Weights of a small autoregressive pixel model.
Training: adamw at rate 0.0014, 9600 steps.
Rows from block 3, named by matrix and row number. Rows with one number belong to one attention dimension. Each number is 128 + 32 x the weight over its row's rms, rounded and kept within 0 to 255. All counts start at 0. After the name is the row's rms in percent of the matrix's.
# v: attention query, key and value (stacked) (model.blocks.3.attn.qkv.weight, 384x128, the v third), inputs 0-127
# proj: attention output (model.blocks.3.attn.proj.weight, 128x128, transposed), outputs 0-127
v.72 103 [140  91 142 200  99 123  93 120 138 173 165  60 146 139 132 115 145 131  90 170 121 126 142 120 168 154 154 144 138 138 182 137 141 209 117 142 160  82  92  73 108 154  64 127 118 114 131 165  89 126 121  95 121 130 134  38 111 182 166 110 156  60  91 137 116 101  99 110 113 149 112  90 146 151 132  86  89 180 106 138  95 123 152 146 152 209  96  98 139 135 146 115  84 117 154  89 160 147  85 162 159  85 131 165 157 123 113 134  79  83  87 154 159 139  98 100 140 134 174 112 155 150  61 140 148 180 128 151]
proj.72 115 [130 159 114 128 153 134 145 121 148 104 118 141 118 172 114 123 159 134 125 103 104 126 114 113 130 185 108  64 151  70 116  73 118 169  52 146  93 139 163 135  98 157 127 142 127 157 165 187 113 159 107 133 143  77 117 122 105 150 106 134 114 125 129 143 155 127 130 140   0 137 137  96 118  68 108 165 134 126  57 102 158  99 175 155  96 143 191 148 157 151 137 115 158  94  86 166 140 101 103 119 171 119 132 123 159 137 130 123  95  96 108 149 150 126 125 133 155 126 127  81 151 103 155 172 180 128 209 117]
v.73 107 [130  45 145 174 168 135 176 193 104 150 127  49 141 130 122 128 123 133  73 155 101 147 109 119 167  43 101 100 122 147 122 137  92 101 139 125 122  49 127 173 188  78 112 103 210 117  62 118 192 170 160 131 130 124 136 127 111 134 163 130 117 100 103  89 130 131 104  99 150 127 132 134 175 135 159 153  92 144 104 147 139 115 125 113 127 138 135 117  94 134 183 101  38 127 142 107 113  47 173 109 142 119  85 172 134 136 121 157 123 154 121 114 123 164 116 148 100 110 151 162 128 147  59 153 127 163 140 138]
proj.73 112 [123 139 139 112  85 141 139  54 121 146 206 219 158 140 149 157 130 121 106 100  98 103 178  98 111 183 190 105  90 137 166  18 155 117  98 146 159 186 100  74 127 165 116 103 113 119 157 123 133  76  90 133 135 130 156 128 107 128  78 136  83  97 175 141 172 159 128 136  79 120 110 108  98 137  58 151 145 132 140 128 113 141 135 137 139 134 117  72 129 154 110  91 201  96 152 156 136 169 115 156 156 119 163 130 142  99 122 121 124 128  68 144  91 164  86 121 132 139 115 134 121 127 141  52 145 145 174 122]
v.74 104 [129 106 166 113 158 129 116 230  99 121  93  62 147 144  82 126 140 126 126 118 121 162  61 149 136 148 100 138 133 135 122 127  97 110 121 135 101 132 116 159 153  90 144  94 148  76 100 120  67 169 176 118 110 100 134 140 162  85 161  63 182 158 126  99  78 143  72 178 117 122 108 149 168 156 124 156  96 154 147 175 141  87 115 134  87  76 152 108 150 143  90 130  74 145 134 148 199  79 129 142 163 155 106 156  85 165 145 145 160  79 144 101 127  82  86 130 140  45 140 152 181 131 167 110 166 123 144 143]
proj.74 106 [123 157 171 170 106 145  64  40 138 116  77 165 166 134 142 148 119 119 165 147 138 152 210 152 140 115 161  99 112 137  72 126 137 111 127 198 145 161  68 136 104 112 139  99 106 109 174 171 211 154  65  74 106 150 140 114 111  86 154 133  88 131 142 116 136 146 119  81 163 113 123 155 111 152  87  85 167 122 138  88 145 101 128 119 129 109 162 132 131 143 100 113 153 109  71 153 138 180  89 148 145 105 109 163  99 113  85 128 125 159 144 181 140 179  81 108 142 114 190 151 128 154 106 132  63 179  96 110]
v.75 098 [127 132 146  74  71 154  66 122 211 117  98 165 132 182 153 143 133 142 209 130 146  90 148 128 105 152  95 152 140  85 160 130 101 110 101  80 179 115 131  71 110 125  92 112 140 211 126 101 110 134  77 150 161 115 141 126 167 130 111 104 149 109 137 123 123 152 200  82 103 140 196 118 113 113 122 115 177 127 105 108 119 146 134 148 130 115 121 150  75 109 102 121 114  22  80 118 144 153 115 174 138 137  96 154 160 123 120 165 155  69 145 143 108 152 173 134 118 154 130 161  72  89  91  92  76 114 115 123]
proj.75 099 [129 117 165 149 136 145 152  93 195  90 113 149  69 132 122 147 139 147 127  88 106 126 105 137 116  97 135 155  79 100 139 164 156 145  99 104 133  87 161 149 116 162 142 160 177  68 122 137 133  81 138 186 111  73 155 117 179 152 144 110 103 124 127 114 102 115 150 160 183 131  73 129 147 109 106 155  95 189 110 158  90 146 113 155 103 132 120 145 117 131 175  95  76 177 109  94  88 112 225 132 161 109 156 171 146 158 146 112 136  62 129 128 149  94  86 136 106 145 139  95 136 169  85 117 146  59  21 152]
v.76 106 [119 184 151 166  34 129 158 129 160 138  81 129 138 161 113 135 131 125 224 140 117 116 100 144 140 116 104 146 166  79 128 117 108 105 160 114 205 112 143 153  90 151 165 102  93 107 140 135 115 150 146 123 193 100 161 132 127 125 150  90  89 111  78 152 169 157 169  60 125 111 122 139  69 148  64  76 115 176 138 116 106 136 116 159  60 100 104 103 138  83 177  88  99 151  98 160  90 192 125 142 140 125 115 118 135  77 156 127 126 136 133 155  81  96  70 136 142 176 149 123 119 153  72 141 136 130 166 110]
proj.76 106 [101 143 113 137  80 126 158 120 144  43 114 123 144 118 138 247 141 106 134 191 100 151 140 136 102 120 147 137  60 100 118 145 162 146  97 113 123  60 132 131  67 109 182 174 149 121 144  89 165 116  90 114 126  55 191 154 157 116 117  93 101  76 124 142  76 139 157 142  94 121 143 146 155 104 149 120 107 130 121 105 110 176 110 158  91 139 142 124 139 115 124  93  88 175  94 116 182  68 120 161 140 116 143 149  96 197 134 172 131  82 125 132 152 126 155 164 147 137 165  76 144 179 126  84 153  99 155 129]
v.77 105 [125  63 144 157 104 124  94  95 137 172 202  44 142 164 118 123  91 139  97 229 121  82 145 119 152  95 122 139 131 147 132 159 153 142  96 124 104 160  81  37 129 131  45 132 125 142 163 158  97 169 125  70 127 168 108  92 179 181 150 105 197  80 106 129  94 101  80 137 113 164 117 112 140 134 133 102 137 142 108 138 155 155 142 129 171 149 128 130 149 137 136 111  80 110 169  89 190 137 107 143 131  93 108 153 140 162  90 109  99 121 110 144 168 158 132 117 105 171 165 168 140 143 124 133 171 116  91 145]
proj.77 105 [131 179 117 121 166 163 138 119 128 127 142 120 118 158 124 128 100 126 140 109 116 137 118 114 129 193 118  87 170 109 134  98 124 139  91 161  78 107 158 166 111 147  75 115 138 168 141 179 130 150 116  92 164  79  90 143 113 172 122  96 111 182 150 110 172 123 140 139  22 152 109 119  65 109  88 136 154 126  74 111 157 118 206 166 126 126 179  98 169 133 152  54 189  82 102 148  96 115 160 121 131 117 144 109 165  97 128 111 107  57 112 143 125 124  87 138 160 105 117 111 169 113 176 178 199  81 173 103]
v.78 099 [129 120 121 110 163  95 103  99 133  94 152 117 153 142 159 112 126 124  79  96 134 125 152 166  84 172 177 130 140 124 166 107 163 140  81  61 154 151 149 187  39 108 137 116 133  94 149 143 172 171 139  89 181  82 176 135 138 143 123  96  75  41 199 154 132  98 109 150 101 175  96 135 117 117 154 143 151 155 141  90 117 121 130  91  84 211 110 156 147 140  95 106 121 139 124 123 123 144 125 109  97 108 188  78 166  77 121 105 161 161 125 121 181 118 120 152 186 146 112 124 131 106  75 104 104 180  95  93]
proj.78 106 [138 113 147  81 111 116  68  95 120  49 125 140 160 186 122 121 134 133 114 117 134 185 134 162 128 131  27 124 146 114 147 125 100 127 123 103 121 100 138 137 148 118 102 192 217 152  85 141 100 143 134 115 122  23  85 123 112 127 138 135 133 127 111 138 167  85 103  84  91 158 186 143 147 148 128 154 105 163 138 111 105 108 200  98 133 157  91 139 135 138 134  97 104  99 103 182 115 113 112 122  57 131  68 117 199 125 188 125 116 147  75 121 173 137 158 158 135 124 109 144 131 150  99 183 161 146 126 117]
v.79 135 [132 103 175  85 166 138 123 157 148 116  85 114 111 144 112 135 142 133 162  81 139 167  99 124 115  99 107  94 127 144 165 115 161 109 180 129 137 157 122 169 132  63 112 107 141  99  88 100  91 147 118 135 148  89 146 136 220 134 150  23 155 109 119 149  55 153 119 197 133 122 161 128  82 140 176 141 159 141 127 116 131 153 117 115 140 118 150 162 133 150  87 138 124 104 109 156  98  95 181 140 139 123 105 103 123 201 108  48 168  92 138  87 127  89 134 125 161  65  91 147 147  91 203 129 132 161 101 188]
proj.79 129 [100 141 209 173 154 100  95  60 138 155 103 111 162 171 108  59 126 139 134 141 206 128 137 144 118 128 173 157 161 144  89 108 104  91  93 129 143 122  95 158 117 109 106  74 102 171 130 121 126 146 143 132  92 173 127 123 134 130 186 200 116 138 101 166 174 161 123  65 201 118 105 158  69 125 107 154 116 148 151 143 110  98 116 113 150 136 150 130 132 151 100 148 114 127 116  97 124 137 110 160 143 113 111 158 108 135 110 166 142 126 120 134 131 177  75 133  93 141 119 101 128 165 158 151  71 131   0 175]
v.80 094 [151 113 169  59 160 144 136 141 180 104  83 117 131 104 147 143 147 127 141 156 123  56  66 116 127 125 117 118 119 109 134 101 175 112 162 149 181 201 123  49 158 132  92 129 138  85 172  91  79 128  78 108 196  94 120 102 147 148 167 104  84  94 126 152  98 142 137 155 135 141 129 123  85 140 177 183 135 116 116 150 128 114 108 135 174 109 138 134 130 109 125 123 172  84  43 130  97 150 137 121 106 137 144 183 159 122  96 122  79  33 156  90  91 116 126 122 163 127 130 165 115 181  99 107 172 180 144 145]
proj.80 093 [105 132 122 124  93  94 206 143 117 144  84 116 156 129 123  88 112 141 115  95 132  88 186 116 135 176 211 131 142 109 122 130 108  99 101 102 102  83 121 165 121 104 110  59 201 127  95 145  91 102 173 115  59 103 158 123 105 120 156 124 158 142 110 163 162 107 126 118 159 140 172 121 178  75 146 136 162 191 134 112  95 115 127 123 104 128 184  94 163 138 166 115  90 165 170 154 127 132 153 150 124 107 116 204  88 142 148 128 160 131 115 172 141 102  80 133  89 134 159  58 136 158 124 193  71  73  89 131]
v.81 101 [149 174  75  72 128 131 170 131 128  62  78 139 103 121 131 126 101 133 112 110 141 154 161 113 102 134  91 128 117 127 141 153  97 104 120  44  49 140 157 165 132 188 155 162 156 135 142 121 182 110 124 139 139 148 118 137  93  76 139 158  98 199 160  87 169 134 113 118 131 123 106 157 190 141 117 136 164  84 108 127 112 104 160 112  88 152 149 121 125 133 112 140 161 138  88 115 155 133 114  66 108 160 166 127 108 109 165  98 122  72 153 156 130 118 221 147 143 167 132 133 112 213 144  99  83  34 135 114]
proj.81 107 [128 116 137 104  67 127 108 221  83 156  83 146 135 104 108 156 131 127 117 167  83 110 147 119 126  42 158 149 112 156 131 127 107 133 197 108 163  95 122  95 153 124 156 190  59 120 139 150 149  95 148  98 128 141 124 108 193  67  72  74 135 169 122 171  97 112 148 181 172 141 103 172 106 158 172 127 127 138 127 138 107 155  78 141 120 143  37 118 102 124 120 186 137 120 148 138 131 156 191 148  85 138 133 124 106 131 146 132 142 171 159  71 114 136 131  78 114 123 126 116 127  84  74 145 137 114 171  97]
v.82 099 [117 111 132 183  77 129  70 134  96 196 186  58 132 132 164 115 133 140 133 186 123 144 130 137 143 125 188 166 123 144 165 162 146 142  80 161 146 139 131 156 111 100 137 126  84 172 102 113  32 142 104  83 145 109 112 140 147 164 130 102 139  92 127 157 117 136 104 149 132 147 124  96 136 122  98 124 164 122 136 171 106 102 141 126 149 121  80 155 150 143  67  75 108 169 186  99 188 140  59 158 122 110 134  77 106 123 117 161 139 152 141 128 128 169  77 111  55 100 130 111 155  78  71 158 175 164 155 176]
proj.82 093 [166 144  92 113 177 154 110  85 200 116 128 172  85 158 201  50 137 152 147 187 111 135  85 133 110 132  75 103 142 103 116 125 160 131 100 140  78 133 169 143 135 124  99 139 124 117 144 112  83 169 114 128 169  77 132 160  70 160 118 183  67 166 160 141 144 140 113 108  57 119 162  64 106 188 165 136 173 101 120  54 156  76 138 131  96 129 117 160 181 133 136  72 162 121  90 158 105 116  82 131 147 110  91 159 107 125 129 140 110  82  98 102 138 112 128 158 142 150 153 157 161 142 153 150 131  98 135  96]
v.83 112 [ 79 202 162 145 138 106  58  83  81 182 121 229 115 147 119 131 123 122 125 140 128 112 167 128 129 152 135 159 142 173 103 124  98 133 118 138 135 133 126 144 130 150 138 125 126 175 113 169 129  91 149 101  96 144 131 109  81 114  80 101 131  95 151 147  71  91 144 105 120 123 168 140  16  99 175 115 133 146 116 155 101 126 126 130 163 142 108 119 130 155 141 143  88 141 144 146  80 128 111 184 110 104  57 121 116 162 154 160 139 221 112 108 117 174 118 113 136 153 117 134 114  52 154 125  73 184  99 179]
proj.83 116 [133  55 101  99 160 121  74 118 195  91 189 100  81 160 129  56 139 118 122  65 182 136  66 131 117 140  72 117 144 127 135 155 141 128  94 132 112 132 133 138 147 115 167 142 123 140 156 138 117 169 151 165 157 175 118 136 113 149 183 131 126 134 118 114 149 145 114 107 148 110  74 112 190 135  88 144 113 123 146 161 148  96 143 137 190 123 153 155 106 138 100 167 185  92 113  71 114  93 127 117 167 127 214  61 150 177 109 101 102 127  65 131 109 158 148 151  83 126 108 146 169 103 105  87 153 133 123 203]
v.84 109 [132 108 108 103 194 137 126  95  88  93 183  81 148 112 158 123 109 144   3 143 138  72 147 133 167 128 123 119 124 177 168 103 169 125 125 125  80 129 126 184  81 140 116 121 155 115 158 131 200  91 113 108  97 137 129 138 112 115 115 138 102  76 164 119 160  94 101 183 119 130  64 155  88  95 144 180 174  92 125 133 105 136 154  76 166 198 102 186 173 160 103 135 122 160 132  99 131  90 121  53 116 126 155 166 148 110 115 140 151 153 162 101 150 134 135 114 129 108 130 115 130 173 104  67 147 142 124 164]
proj.84 113 [138  94 116  67  88 163  63 151 107 170 141 170 155 132 132  81 111 134 103  81 143 143 136 142 136  89  98  90 185 124 163 109 109 122 169 142  96 170 114 111 157 126  68 134  98 120 105 179  76 116 165 129 100 101  65 148 118 114 101 177 122 160 150 147 145 114 104 108  87 135 147 112 129 115 135 149 162 150 153  95 135 126 173  84 163 169  95 124 142 177 161 157 129   7 149 136 111 177 128 132 119 150 104 101 158  87 191 141 154 133  64 105 155  91 138 108 117 122  92 152 128  81 116 197 137 136 196 108]
v.85 098 [146  53 113 183 144 105 125 144  88 129 188 114 116 142 149 108 124 129  64  56 138 186 118 130 144  91 186 132  96 133 162 103 164 157 126 155 102  68 123 166 135  79  79 114 177  94 129 129 196 136 151 133 117 136 112 115 129 145 113 120 166 102 119 112 143 134 124 109 143 121 128 130 192 136  93 113 110 132 174 113 153 119 109 140 146 156 120 114  70 134 147 101 178  95 215 111 148  19 162 112 135 135 144 122 114 117 112 188 167 131 114 105 156 163 127 163 160 114 130 120 142 138 128  97 217 122 162  62]
proj.85 096 [132 149 163 146 184 142 142  91  64 117 171 177 137  73 127 117 122 113 138 164  55 188 147 124 123 144 118 120 189 122 183  95  69 114 124  91 142 190 160 114 141 175 100 102  84 137 135 133 109 134 144 130 137 177  77 130  51 133 122 167 127  71 129  98 149 143 141 165 103 126 109 113 117 131 146 178 118 132 130 140 107 125  99 122 139 111 123 112 118 149 145 112 156  82 128 201  90 174  92 141 147 164 105  92 135  20 106 102 113 170 143 169 137  91 115 102 169 180 113 149  93 154 137  85 124 111 181  83]
v.86 112 [ 80 197 106  73 155 143 102 104 157  92 161 188 145 160 102 107 121 141 134 143 107  98  87 154 124 175 119 172 139  97 123 106  89 109 103 142 106 202 131 103 116 153 132 132 122 157 186 135  61  86 137 131 122 124  82 126 155  75  92 169 153 168 133 109 135 128 162 156 130 118 116 159 135  86  44 152 165 111 130 180 132 106 129 142 145  66 133 105 153  89  78 145 142 131 101 174 203 126  92 131 130 155 150 187 141 117 150 168 128 129 159 128 138 102 105  75  97  96 150 128 127 111 176  66 182  85 157  75]
proj.86 113 [170 127  58 163 103 159  72 149 117 101  68  94 114  76 136 117  94 143 120  97 125 184 137 161 160  81 125  77 114 146 140 234 130 112 195 164  95 133 116 127  96  89 155 133 152  80 112 116 187 129 125 121 150  94 136 111 127 153 121 109 119 151 141  83  71 144 146 109 182 121 143 151 193 144 185  60 141 136 127  93 155 162 158 113 103 103 143 138 144 117 152 127  95 157 162 129 137 147 145 155 131 142 120 156 150  78 102 115 137 137 139 137 139  70  92  99 141  88 174 162  76 101  89 168  96 144 129  48]
v.87 095 [140 198 151  44 158 111  87  82  89  77 111 203 106 137 113 142  92 129 143 108 139 121 165 115 104 140  99 128 121 159 116 122  99  99  93 112  84 197 155  89 150 149 118 159 153 208 141 122 111 129 128 124 102 151 100 142 152  95  66 132 166 184 153  98  94 133 107 160  95 128 107 152 142 129 138 133 149  93 101 198 126 132 138 145 121 112 157 142 171 174 119 155 132 136  78 166 110 119  97 110 108 159 102 141 120 181 165 140 138 118 124 104 120 132 155 106 142 119 114 155 102 100 255  76  82  84 104 136]
proj.87 099 [118 108 170 117 141 148  58 168 155 166 117  76  80 145 121  74 112 134 114 100 144 141 108 123 125  84 145 108 150 132 139 199 115 129 171 159 111 141 104 168 141  88 135 126 112  96 132 140 172 142 150 136 161 207  78 104 170 130 153  71 183 195 118 137 122 122 106 136 204 138  61 137 128 160 140 131 141 141 131 132 163 105 130 144 168  93  60 103 106 134 105 158 171 109  84  82  67 169 169 171 119 125 169 137 161 144  87  86 154 104 115  77 107 165 102 122 103 136 117 139 128  65  88 181 126 140  77 126]
v.88 108 [128  51 110 139 176  94 164 156  85 137 156  73 130 108 135 132 134 114  86  95 138 151  76 131 123  78 148  94 125 137 142 141 151 129 155 148  85 141 101 237 170  52 148 131 137  81 128 145 116 143 140 126 154 153  97 149 143 116 121  74 126 103 154 139  80 118  91 148 127 137 141 121 184 109 211 143 112 131 167 116 141 114 103 116 125 128 142 111 155 168 139 146 133 146 140  62 121  69 142  50 142 136 149  97  91 189 106 119 159 189  97 127 176 144 140 141 118 105 113  97 155 110 181 164 209 104 104 153]
proj.88 108 [160 123 136 114 150 108  82  63 129 165 130 148 161 140  73 135 101 110 149 198 163 154 147 139 160 136 124 135 159 151 108  90 112  85 153 165 157 163 102 120 145 131  67  90  95 166 114 119  90 150 132  88 116 129 116 114  78 136 159 201 179 163 133 135 155 128 108  66 137 138  90 123  88 162  99 108 119 120 159 188 116 126 144 107 144  93 110 125 153 129  90 152 204  56 133 165  87 143  46 138 104 132  99  78  83  98 135 150 131 199 121 171  96 169 133 100 135 138 105 169 110 178 157 108  78 177 140 146]
v.89 105 [131 181 144 104 145 107 133  85 155 133  92 142 123 171  92  99 138 136  86  97 148 191 207 104 135 178 141 114 117 195 149 122 154 197 157 110 124 138 131  83 103 171 108 132 149 114 130 132 182  83 138 115  89 131 162  65 126 132 156 112 157  89 141 102 130  94  93 125 133 113 143 116  90 175 136  86 127 130 100  90 128 159 155 118 167 212 125  98 100 138 144 154  92  97 139 129 123 149 130 174 149 100 154 152 158 165 132  69 129  61  83 128 135  69 163  82 210 167 117 123 140 162 169  94  91 167  85 136]
proj.89 112 [ 78 130 196 154 153 120 132 179  97 134 103  67 145 165  65  70 171 122 112  76 182  88 107 132 108 141 112 103 146 123 125  92  65 173 104 127 110 132 146 124 134 107 182 152  73 199 159 161 136 151 184 142 120 179 106 110 152 126 101 119 113 139 101 149 172 142 148 177  97 121  99 161  95  81 130 177  93 129  58 153 140 120 131 128 153 170 191 136 105 147 143 180 107  90 134 121 152  94 111 109 150 144 159  71 167 124 124 117 121 147  89 129 131 125 104  86 133 114  91  80 159  83 136 190 176 140  95 153]
v.90 085 [ 94 137 164 141 106  80 139 109  79 143 180 143 141 146  72 129 110 128 154 123 139 130 160 138 131 112 146 180 129  94  96 142  86 124  65  78 123 106  87 168 151 146 152 105 140 198 121 211 138 116 153 125 113 187 109 154 160  55  96 132 177 149  91 124  83 102 135 140 106 124 142 127 118 108  88  76 137 154 139 166 137  81 132 135  82 132 134 191 170 138 154 149  71 170 162 131 177 128  66  99 122 149  75 102 103 133 165  96 164 201 154 118 159 126 161 101  59 131 162 128 114 163 106 133 128  70 105 146]
proj.90 089 [127  93 105 100 135 145  39  79  77  71 157 130  88 133 171 144 141 119 117 103 160 153 107 145 167 114  55 129 173 146 105 120 179 146 154 177 142 144 152 143  95 131 144 171  89 105 200 145 121 137  84 134 174 132 154 128 181 135 130 140 104 159 147  84  73 152 134 125 159 125  84 135 117 148 113  42 100  91 134  94 151 173 140 163 113 128  65  86 147 121  95 163 159 113  93  79 129 127 139 115 114 147 194  55 132 107 110 138  91 123 151 140 142 184 174 158 140 107 125 161 155 100 119 107 159 132  73 161]
v.91 090 [119  80 171  95 103 136 146 200 124 154 109  80 125 131 126 149 131 140 121 154 121 109  69 104 163  58  53 113 134 114 127 100 112  87 173 141 125  78 109  98 254  82  91 142 198 125 104 139  74 116  91 136 126 122 105 125 158 124 132 134 156 143  85 113 120 143 162 134 133 112 173 120 145 108 151 157 116 142  96 139  94 107 133 122 173  86 153 133  94 135 116 122 104  95 106 115  76  73 130 118 120 142  88 192 135 171 135 121 116  97 126  95  95 171 170 141  57  67 155 157 108 182 119 124 133 137 136 186]
proj.91 090 [ 98 138 135 157 118 139 130  97 151 191 133 167 144 125 143 139 113 129 125  64 123  68 129 101 126 139 255  80 135 126  92  77 182 121 115 142 162 171 157 118 119 119  98  46  93  89 154 153 125  98 119 127 141 187 198 122 116 137 141 179 111 129 143 120 132 154 132 162 171 121  93 114 114  98  90 143 153 172 145 149 127 136 103 129  99 120 130  88 137 148 122 125 172 147 122 107 116 169 180 147 175 114 163 159  93 146 135 163 161  95 115 160 112 148 105  91  83 149 135  93 117 146 138  80  57  84 114 160]
v.92 111 [ 99 119 128 141  95 135 134 132 175 185 124 164 126 155  95 128 122 139 232 164 110 103  94 117 123 124 145 133 127  92  55 119  95 105 148 141 136 119 128 104 190  88 157 133 105 122 122 129  71 148 141 135 155 129 130 147 173 171 144 125 128 132  96 134 142 151 195 104 153 122 210 111 136 143  89 130 105 147 151  88 167 161  92 163 123  26 152 120  55  44 122 121 133  90 148 136 124 133 178 192 149 104 126  82 129 147 116 122  84 166 118 143 101 137 135 175  73 152 117 143 118  74 164 172 127  94 136  89]
proj.92 121 [128 168  99 186 139 106 188 110 137 119 146 101 160  98 122 153 107 137 154 163 125 124 100 103 101 168 193 178  64 190 135 145 174 109 142 126 125  73 143 122 109 117 158 100 136 134  98  78 134 120  99 119 155 146 179 122 111 183 164  87 120  86 124  76 114 135 176 154 184 113 146 129 125 166 133 107  92 111 136 156 117 167  97 165  84  95 162 140 102  54 136  69 144 220 144 120 130 117 154 118 149  91 135 115 144 130  99 158 121 109 170 146  81 107 128 151 141 136 155 147 104 193 186  50 115 101  81 157]
v.93 101 [ 87 131  83 161 118 124 174  73 127 168 144 155 136 139  94 126 110 115 141 188 108 114 154 124 121 135 162 113 148 121  31 145 112 137 108 133  72 134 131  96 143 155 161 155  86 123 147 173 157 168 182  99 120 159 134 132 119 154 101 180 118 160 119 137 158 118  96  90 144 137  94 135 173 143 104 124  93 140 149  96 185 170 106 140 108  70 155  82 112  86 163 138 107 159 147 131 154 159 151 146 143 101 125  55 126 139 113  84  81 189  66 191 140 123 105 153 135 197 129 114 141  89 193 182  96  99 125  53]
proj.93 101 [147 163  93 156 137 112 151 174 111 115 133  76 176 130 104 223 108 104 150 150 102 131 120  93 117 158 114 164  56 179 187 159 121 136 140 132  81  76 118 117 144 130 133 147 149 185  87  95 151 123  71  78 178 125 108 124 141 149 116  39 155 115 131  74 136  89 139 151  95 126 153 149 123 165 122 107 115  80 109 144 137 160 147 155 127 101 140 139 111  77 121  63 182 163 128 144 144 116 109 110 112 110 157  78 175 120 112 133 110 117 158 135  74 148 149 133 188 103 114 187 106 128 172  87 183 158 189 126]
v.94 097 [178 120 136 122 148  77  89 142 127  93 164 138 137 143 157 145 131 101 147  72 149 119 137 162  45 136 162 121 143 129 155  97 148 142  97 103 163 180 134 134  41  70 142 109  93 114 138 144 132 185 141 115 183 102 166 117 163 148 139  60 130  59 181 140 103 113 113 132  76 176 136 107 147 140 147  84 120 189 136  68 179 121 147 121  74 196 156 115 137 171 158 116 124 103 149 132 141 137 127 118 108 110 158  90 150 103  81 114 156 136  99  98 194 102 138 155 181 144  98 156 137  75 114 143  86 156  87  96]
proj.94 104 [135 124 160 117 157 112  99  69 103  59 142 119 134 174 109 159 127  98 132 116 127 171 145 140 144 175  55 146 161  97 122 122 104 123 100 119 172 126 122 153 135 115 109 166 239 145  99 156 142 145 159 128 103  42  88 103 112 143 186 137 144 137 101 128 160  99 108  79  94 149 141 150 108 142  98 118  77 159 128 130 119  88 223 104 135 114 111 147 112 127 107  88 104 111 111 165  98  97 121 116  36 135  71 127 166 130 176  91 108 157 121 143 179 158 153 180 143 130 131 115 141 161 112 188 174 144 106 130]
v.95 102 [136 174 120  74 166 108 167 128 113  64 132 138 101  82 121 124 113 142  62 117 154 138 117 109 132 100  70  93 111 159 188 124 157 110 185 141  94 202 106 134 167 149 107 166 182 116 135 148 144  70 104 123 124 154  70  91 129 106 132 134 152 145 120 100  77 108 103 140 123 123 128 149 177 125 183 100 141 119 120 175 106 103 156 125 170 187 137  96 158 157 156 139 175  99 113 112  94 121 100  54 103 144 160 181 123 177 161  98 106  98 131 116 117  97 162  78 122 134 136 136 147 191 174  85 205  97 121 174]
proj.95 101 [103 119 129  94 115 134  92 198  86 188  81 112  84 145  48  92 110 121  96 120 137 108 103 132 147 111 187  70 202 112  82 112  89  98 155 146 148 163 132 136 130 103 109 107  86 142 174 160 117 113 196 115 130 174 113 105 110  93 121 155 189 181 137 164 149 160 141 127 117 149  81 160 135 103 178 154 139 155 130 146 145 127 133 120 146 120 175  90 150 145  92 187 132  68 177 135  96 123 128 180 137 154 140 106  94 116  94 159 151 159 112  97 120 152  99  49 120 132 116  95 120  65 130 197 106 109 154 110]
v.96 094 [ 90 133 122  86  99 160 163 157 107  94  88 144 127  91 145 156 129 127 162 106 122 148  82 146 129  91  55 117 133 118 135 122 117  48 121 101 124 120 147 226  88 127 157 118 107 177 109 127 131 138 111 183 140 120 122 201 118  93 104 139  83 199 116 153 137 181 150 142 118 110  97 168 110  86 120 184 152  97 127 161 117 124 133 112  89  75 139 126 173 142  93 118 187 209  76 186 107 142 143 101 107 148  51 122 102 113 145 143 136 149 183 137  95 152 100 145 144 124 137 114  86  99 110 111  83  85 163 146]
proj.96 102 [125 112 119 123  85 143  72 112 157 139 123 161 131  72 198 166 112 128 138 157 108 128 169 140 118  41 167 155 100 132 117 169 144  98 160  68 155 117  51 119 115 126 116 139 134  78 119  92 134  96  98 145 102 128 163 167 186  97 108 167 140 134 130 158  71 140 109  84 197 123 102 137 147 141 121 127 141 125 200 108 116 143  50 119 151 124  68 158 132 135 103 165  91 156 140  50 173 137 155 165 117 133 166 179  73 153 134 137 150 104 130  63 115 179 136 120 119 142 126 116 122 157 103  83  74 145 131 116]
v.97 109 [115 198 101  85 119 145 118  60 141 120 171 201 123 111 173 133 121 146 137 126 162  67 135 130 101 165  87 121 137 127 127  88 138 118 102 133 115 117 105  76 112 196 117 155  83 193 182 162 142  85  65 157 129 151  97 126 110 142  76 161 114 145 138 125 196 135 197 107 104 130 128 132 143  99 114 126 136 103 151 121 130 153 168 129 152 125 121 116 127 118 118 135 222 130  90 143 125 165  60 136  95 129 124 187 158 100  98 202  71 154 135 149 125 146 122  95 124 165 134 111  58 117 141  89  94  79 143 120]
proj.97 116 [161 112  74 124 141 138 133 234 155 123 141  81  52  95 127 112 111 133 134  79  82 111  80 120 140  72 144 123 111  96 157 182 119 142 182  44 112 146 155 144 119 146 100 112 171  62 105 138  68 100 148 156 116  87 118 129 140 146 171 119 186 147 136 109  87 109 130 141 165 132 113 110 192  89 178 121 112 164 149 147 154 148 142 109 135  99 152 166  87  96 151 157 110 148 206  98  92 121 195 126 110 158 135 111 121 135 144  97 141  88 140 100 154  71 180 127 138 125 121 138 109 101 105 152 135 132 178  98]
v.98 108 [146 118 149 118 182 102 174  70  94  76 191 145 116  94  95 131 113 135 119 122 155 101 112 125 114 103 109  96 138 135 123 111 171 119 146 108 102 176  73 155 102 161 126 108  77  99 178 178 174 128 114 131 168 160  83 143 154 119 120  94 122 136 111 156  81 129 118 163 103 133 146 153 129 121 147 105 113 125 168 115 143 135 143 110 111 147 144 173 194 136 165 161 194 176  99 175 101 157  87  41  94 132 108 164 121 120 114  48  80 192 151 142 164  86 127 119 148 187 129 121  85 187 166  91 147  81 104 165]
proj.98 110 [ 91 137 111  97 124 100 109 168  52 119 154  82 125 117 125 118  97 119 126 142 158 157 146 114 155 105 130 163 210 132 129 103  99 105 165 101 131  93  90 176 105 111  62  93 104 131 119 150  62 154 145 106  97 112  89 124 170 144 187 107 191 186 125 108 122 152 144  77 182 140 119 163 119  89 153  97 105 147 178 132 143 166 151 135 164 127 163 105 142 114  79 209 135  92 196  91 127 113 112 152  94 153 153  64  71  97 112 167 144 119 147 132 159 154 189 129 150  92  81 108 150 103 128 179 124 157 113 145]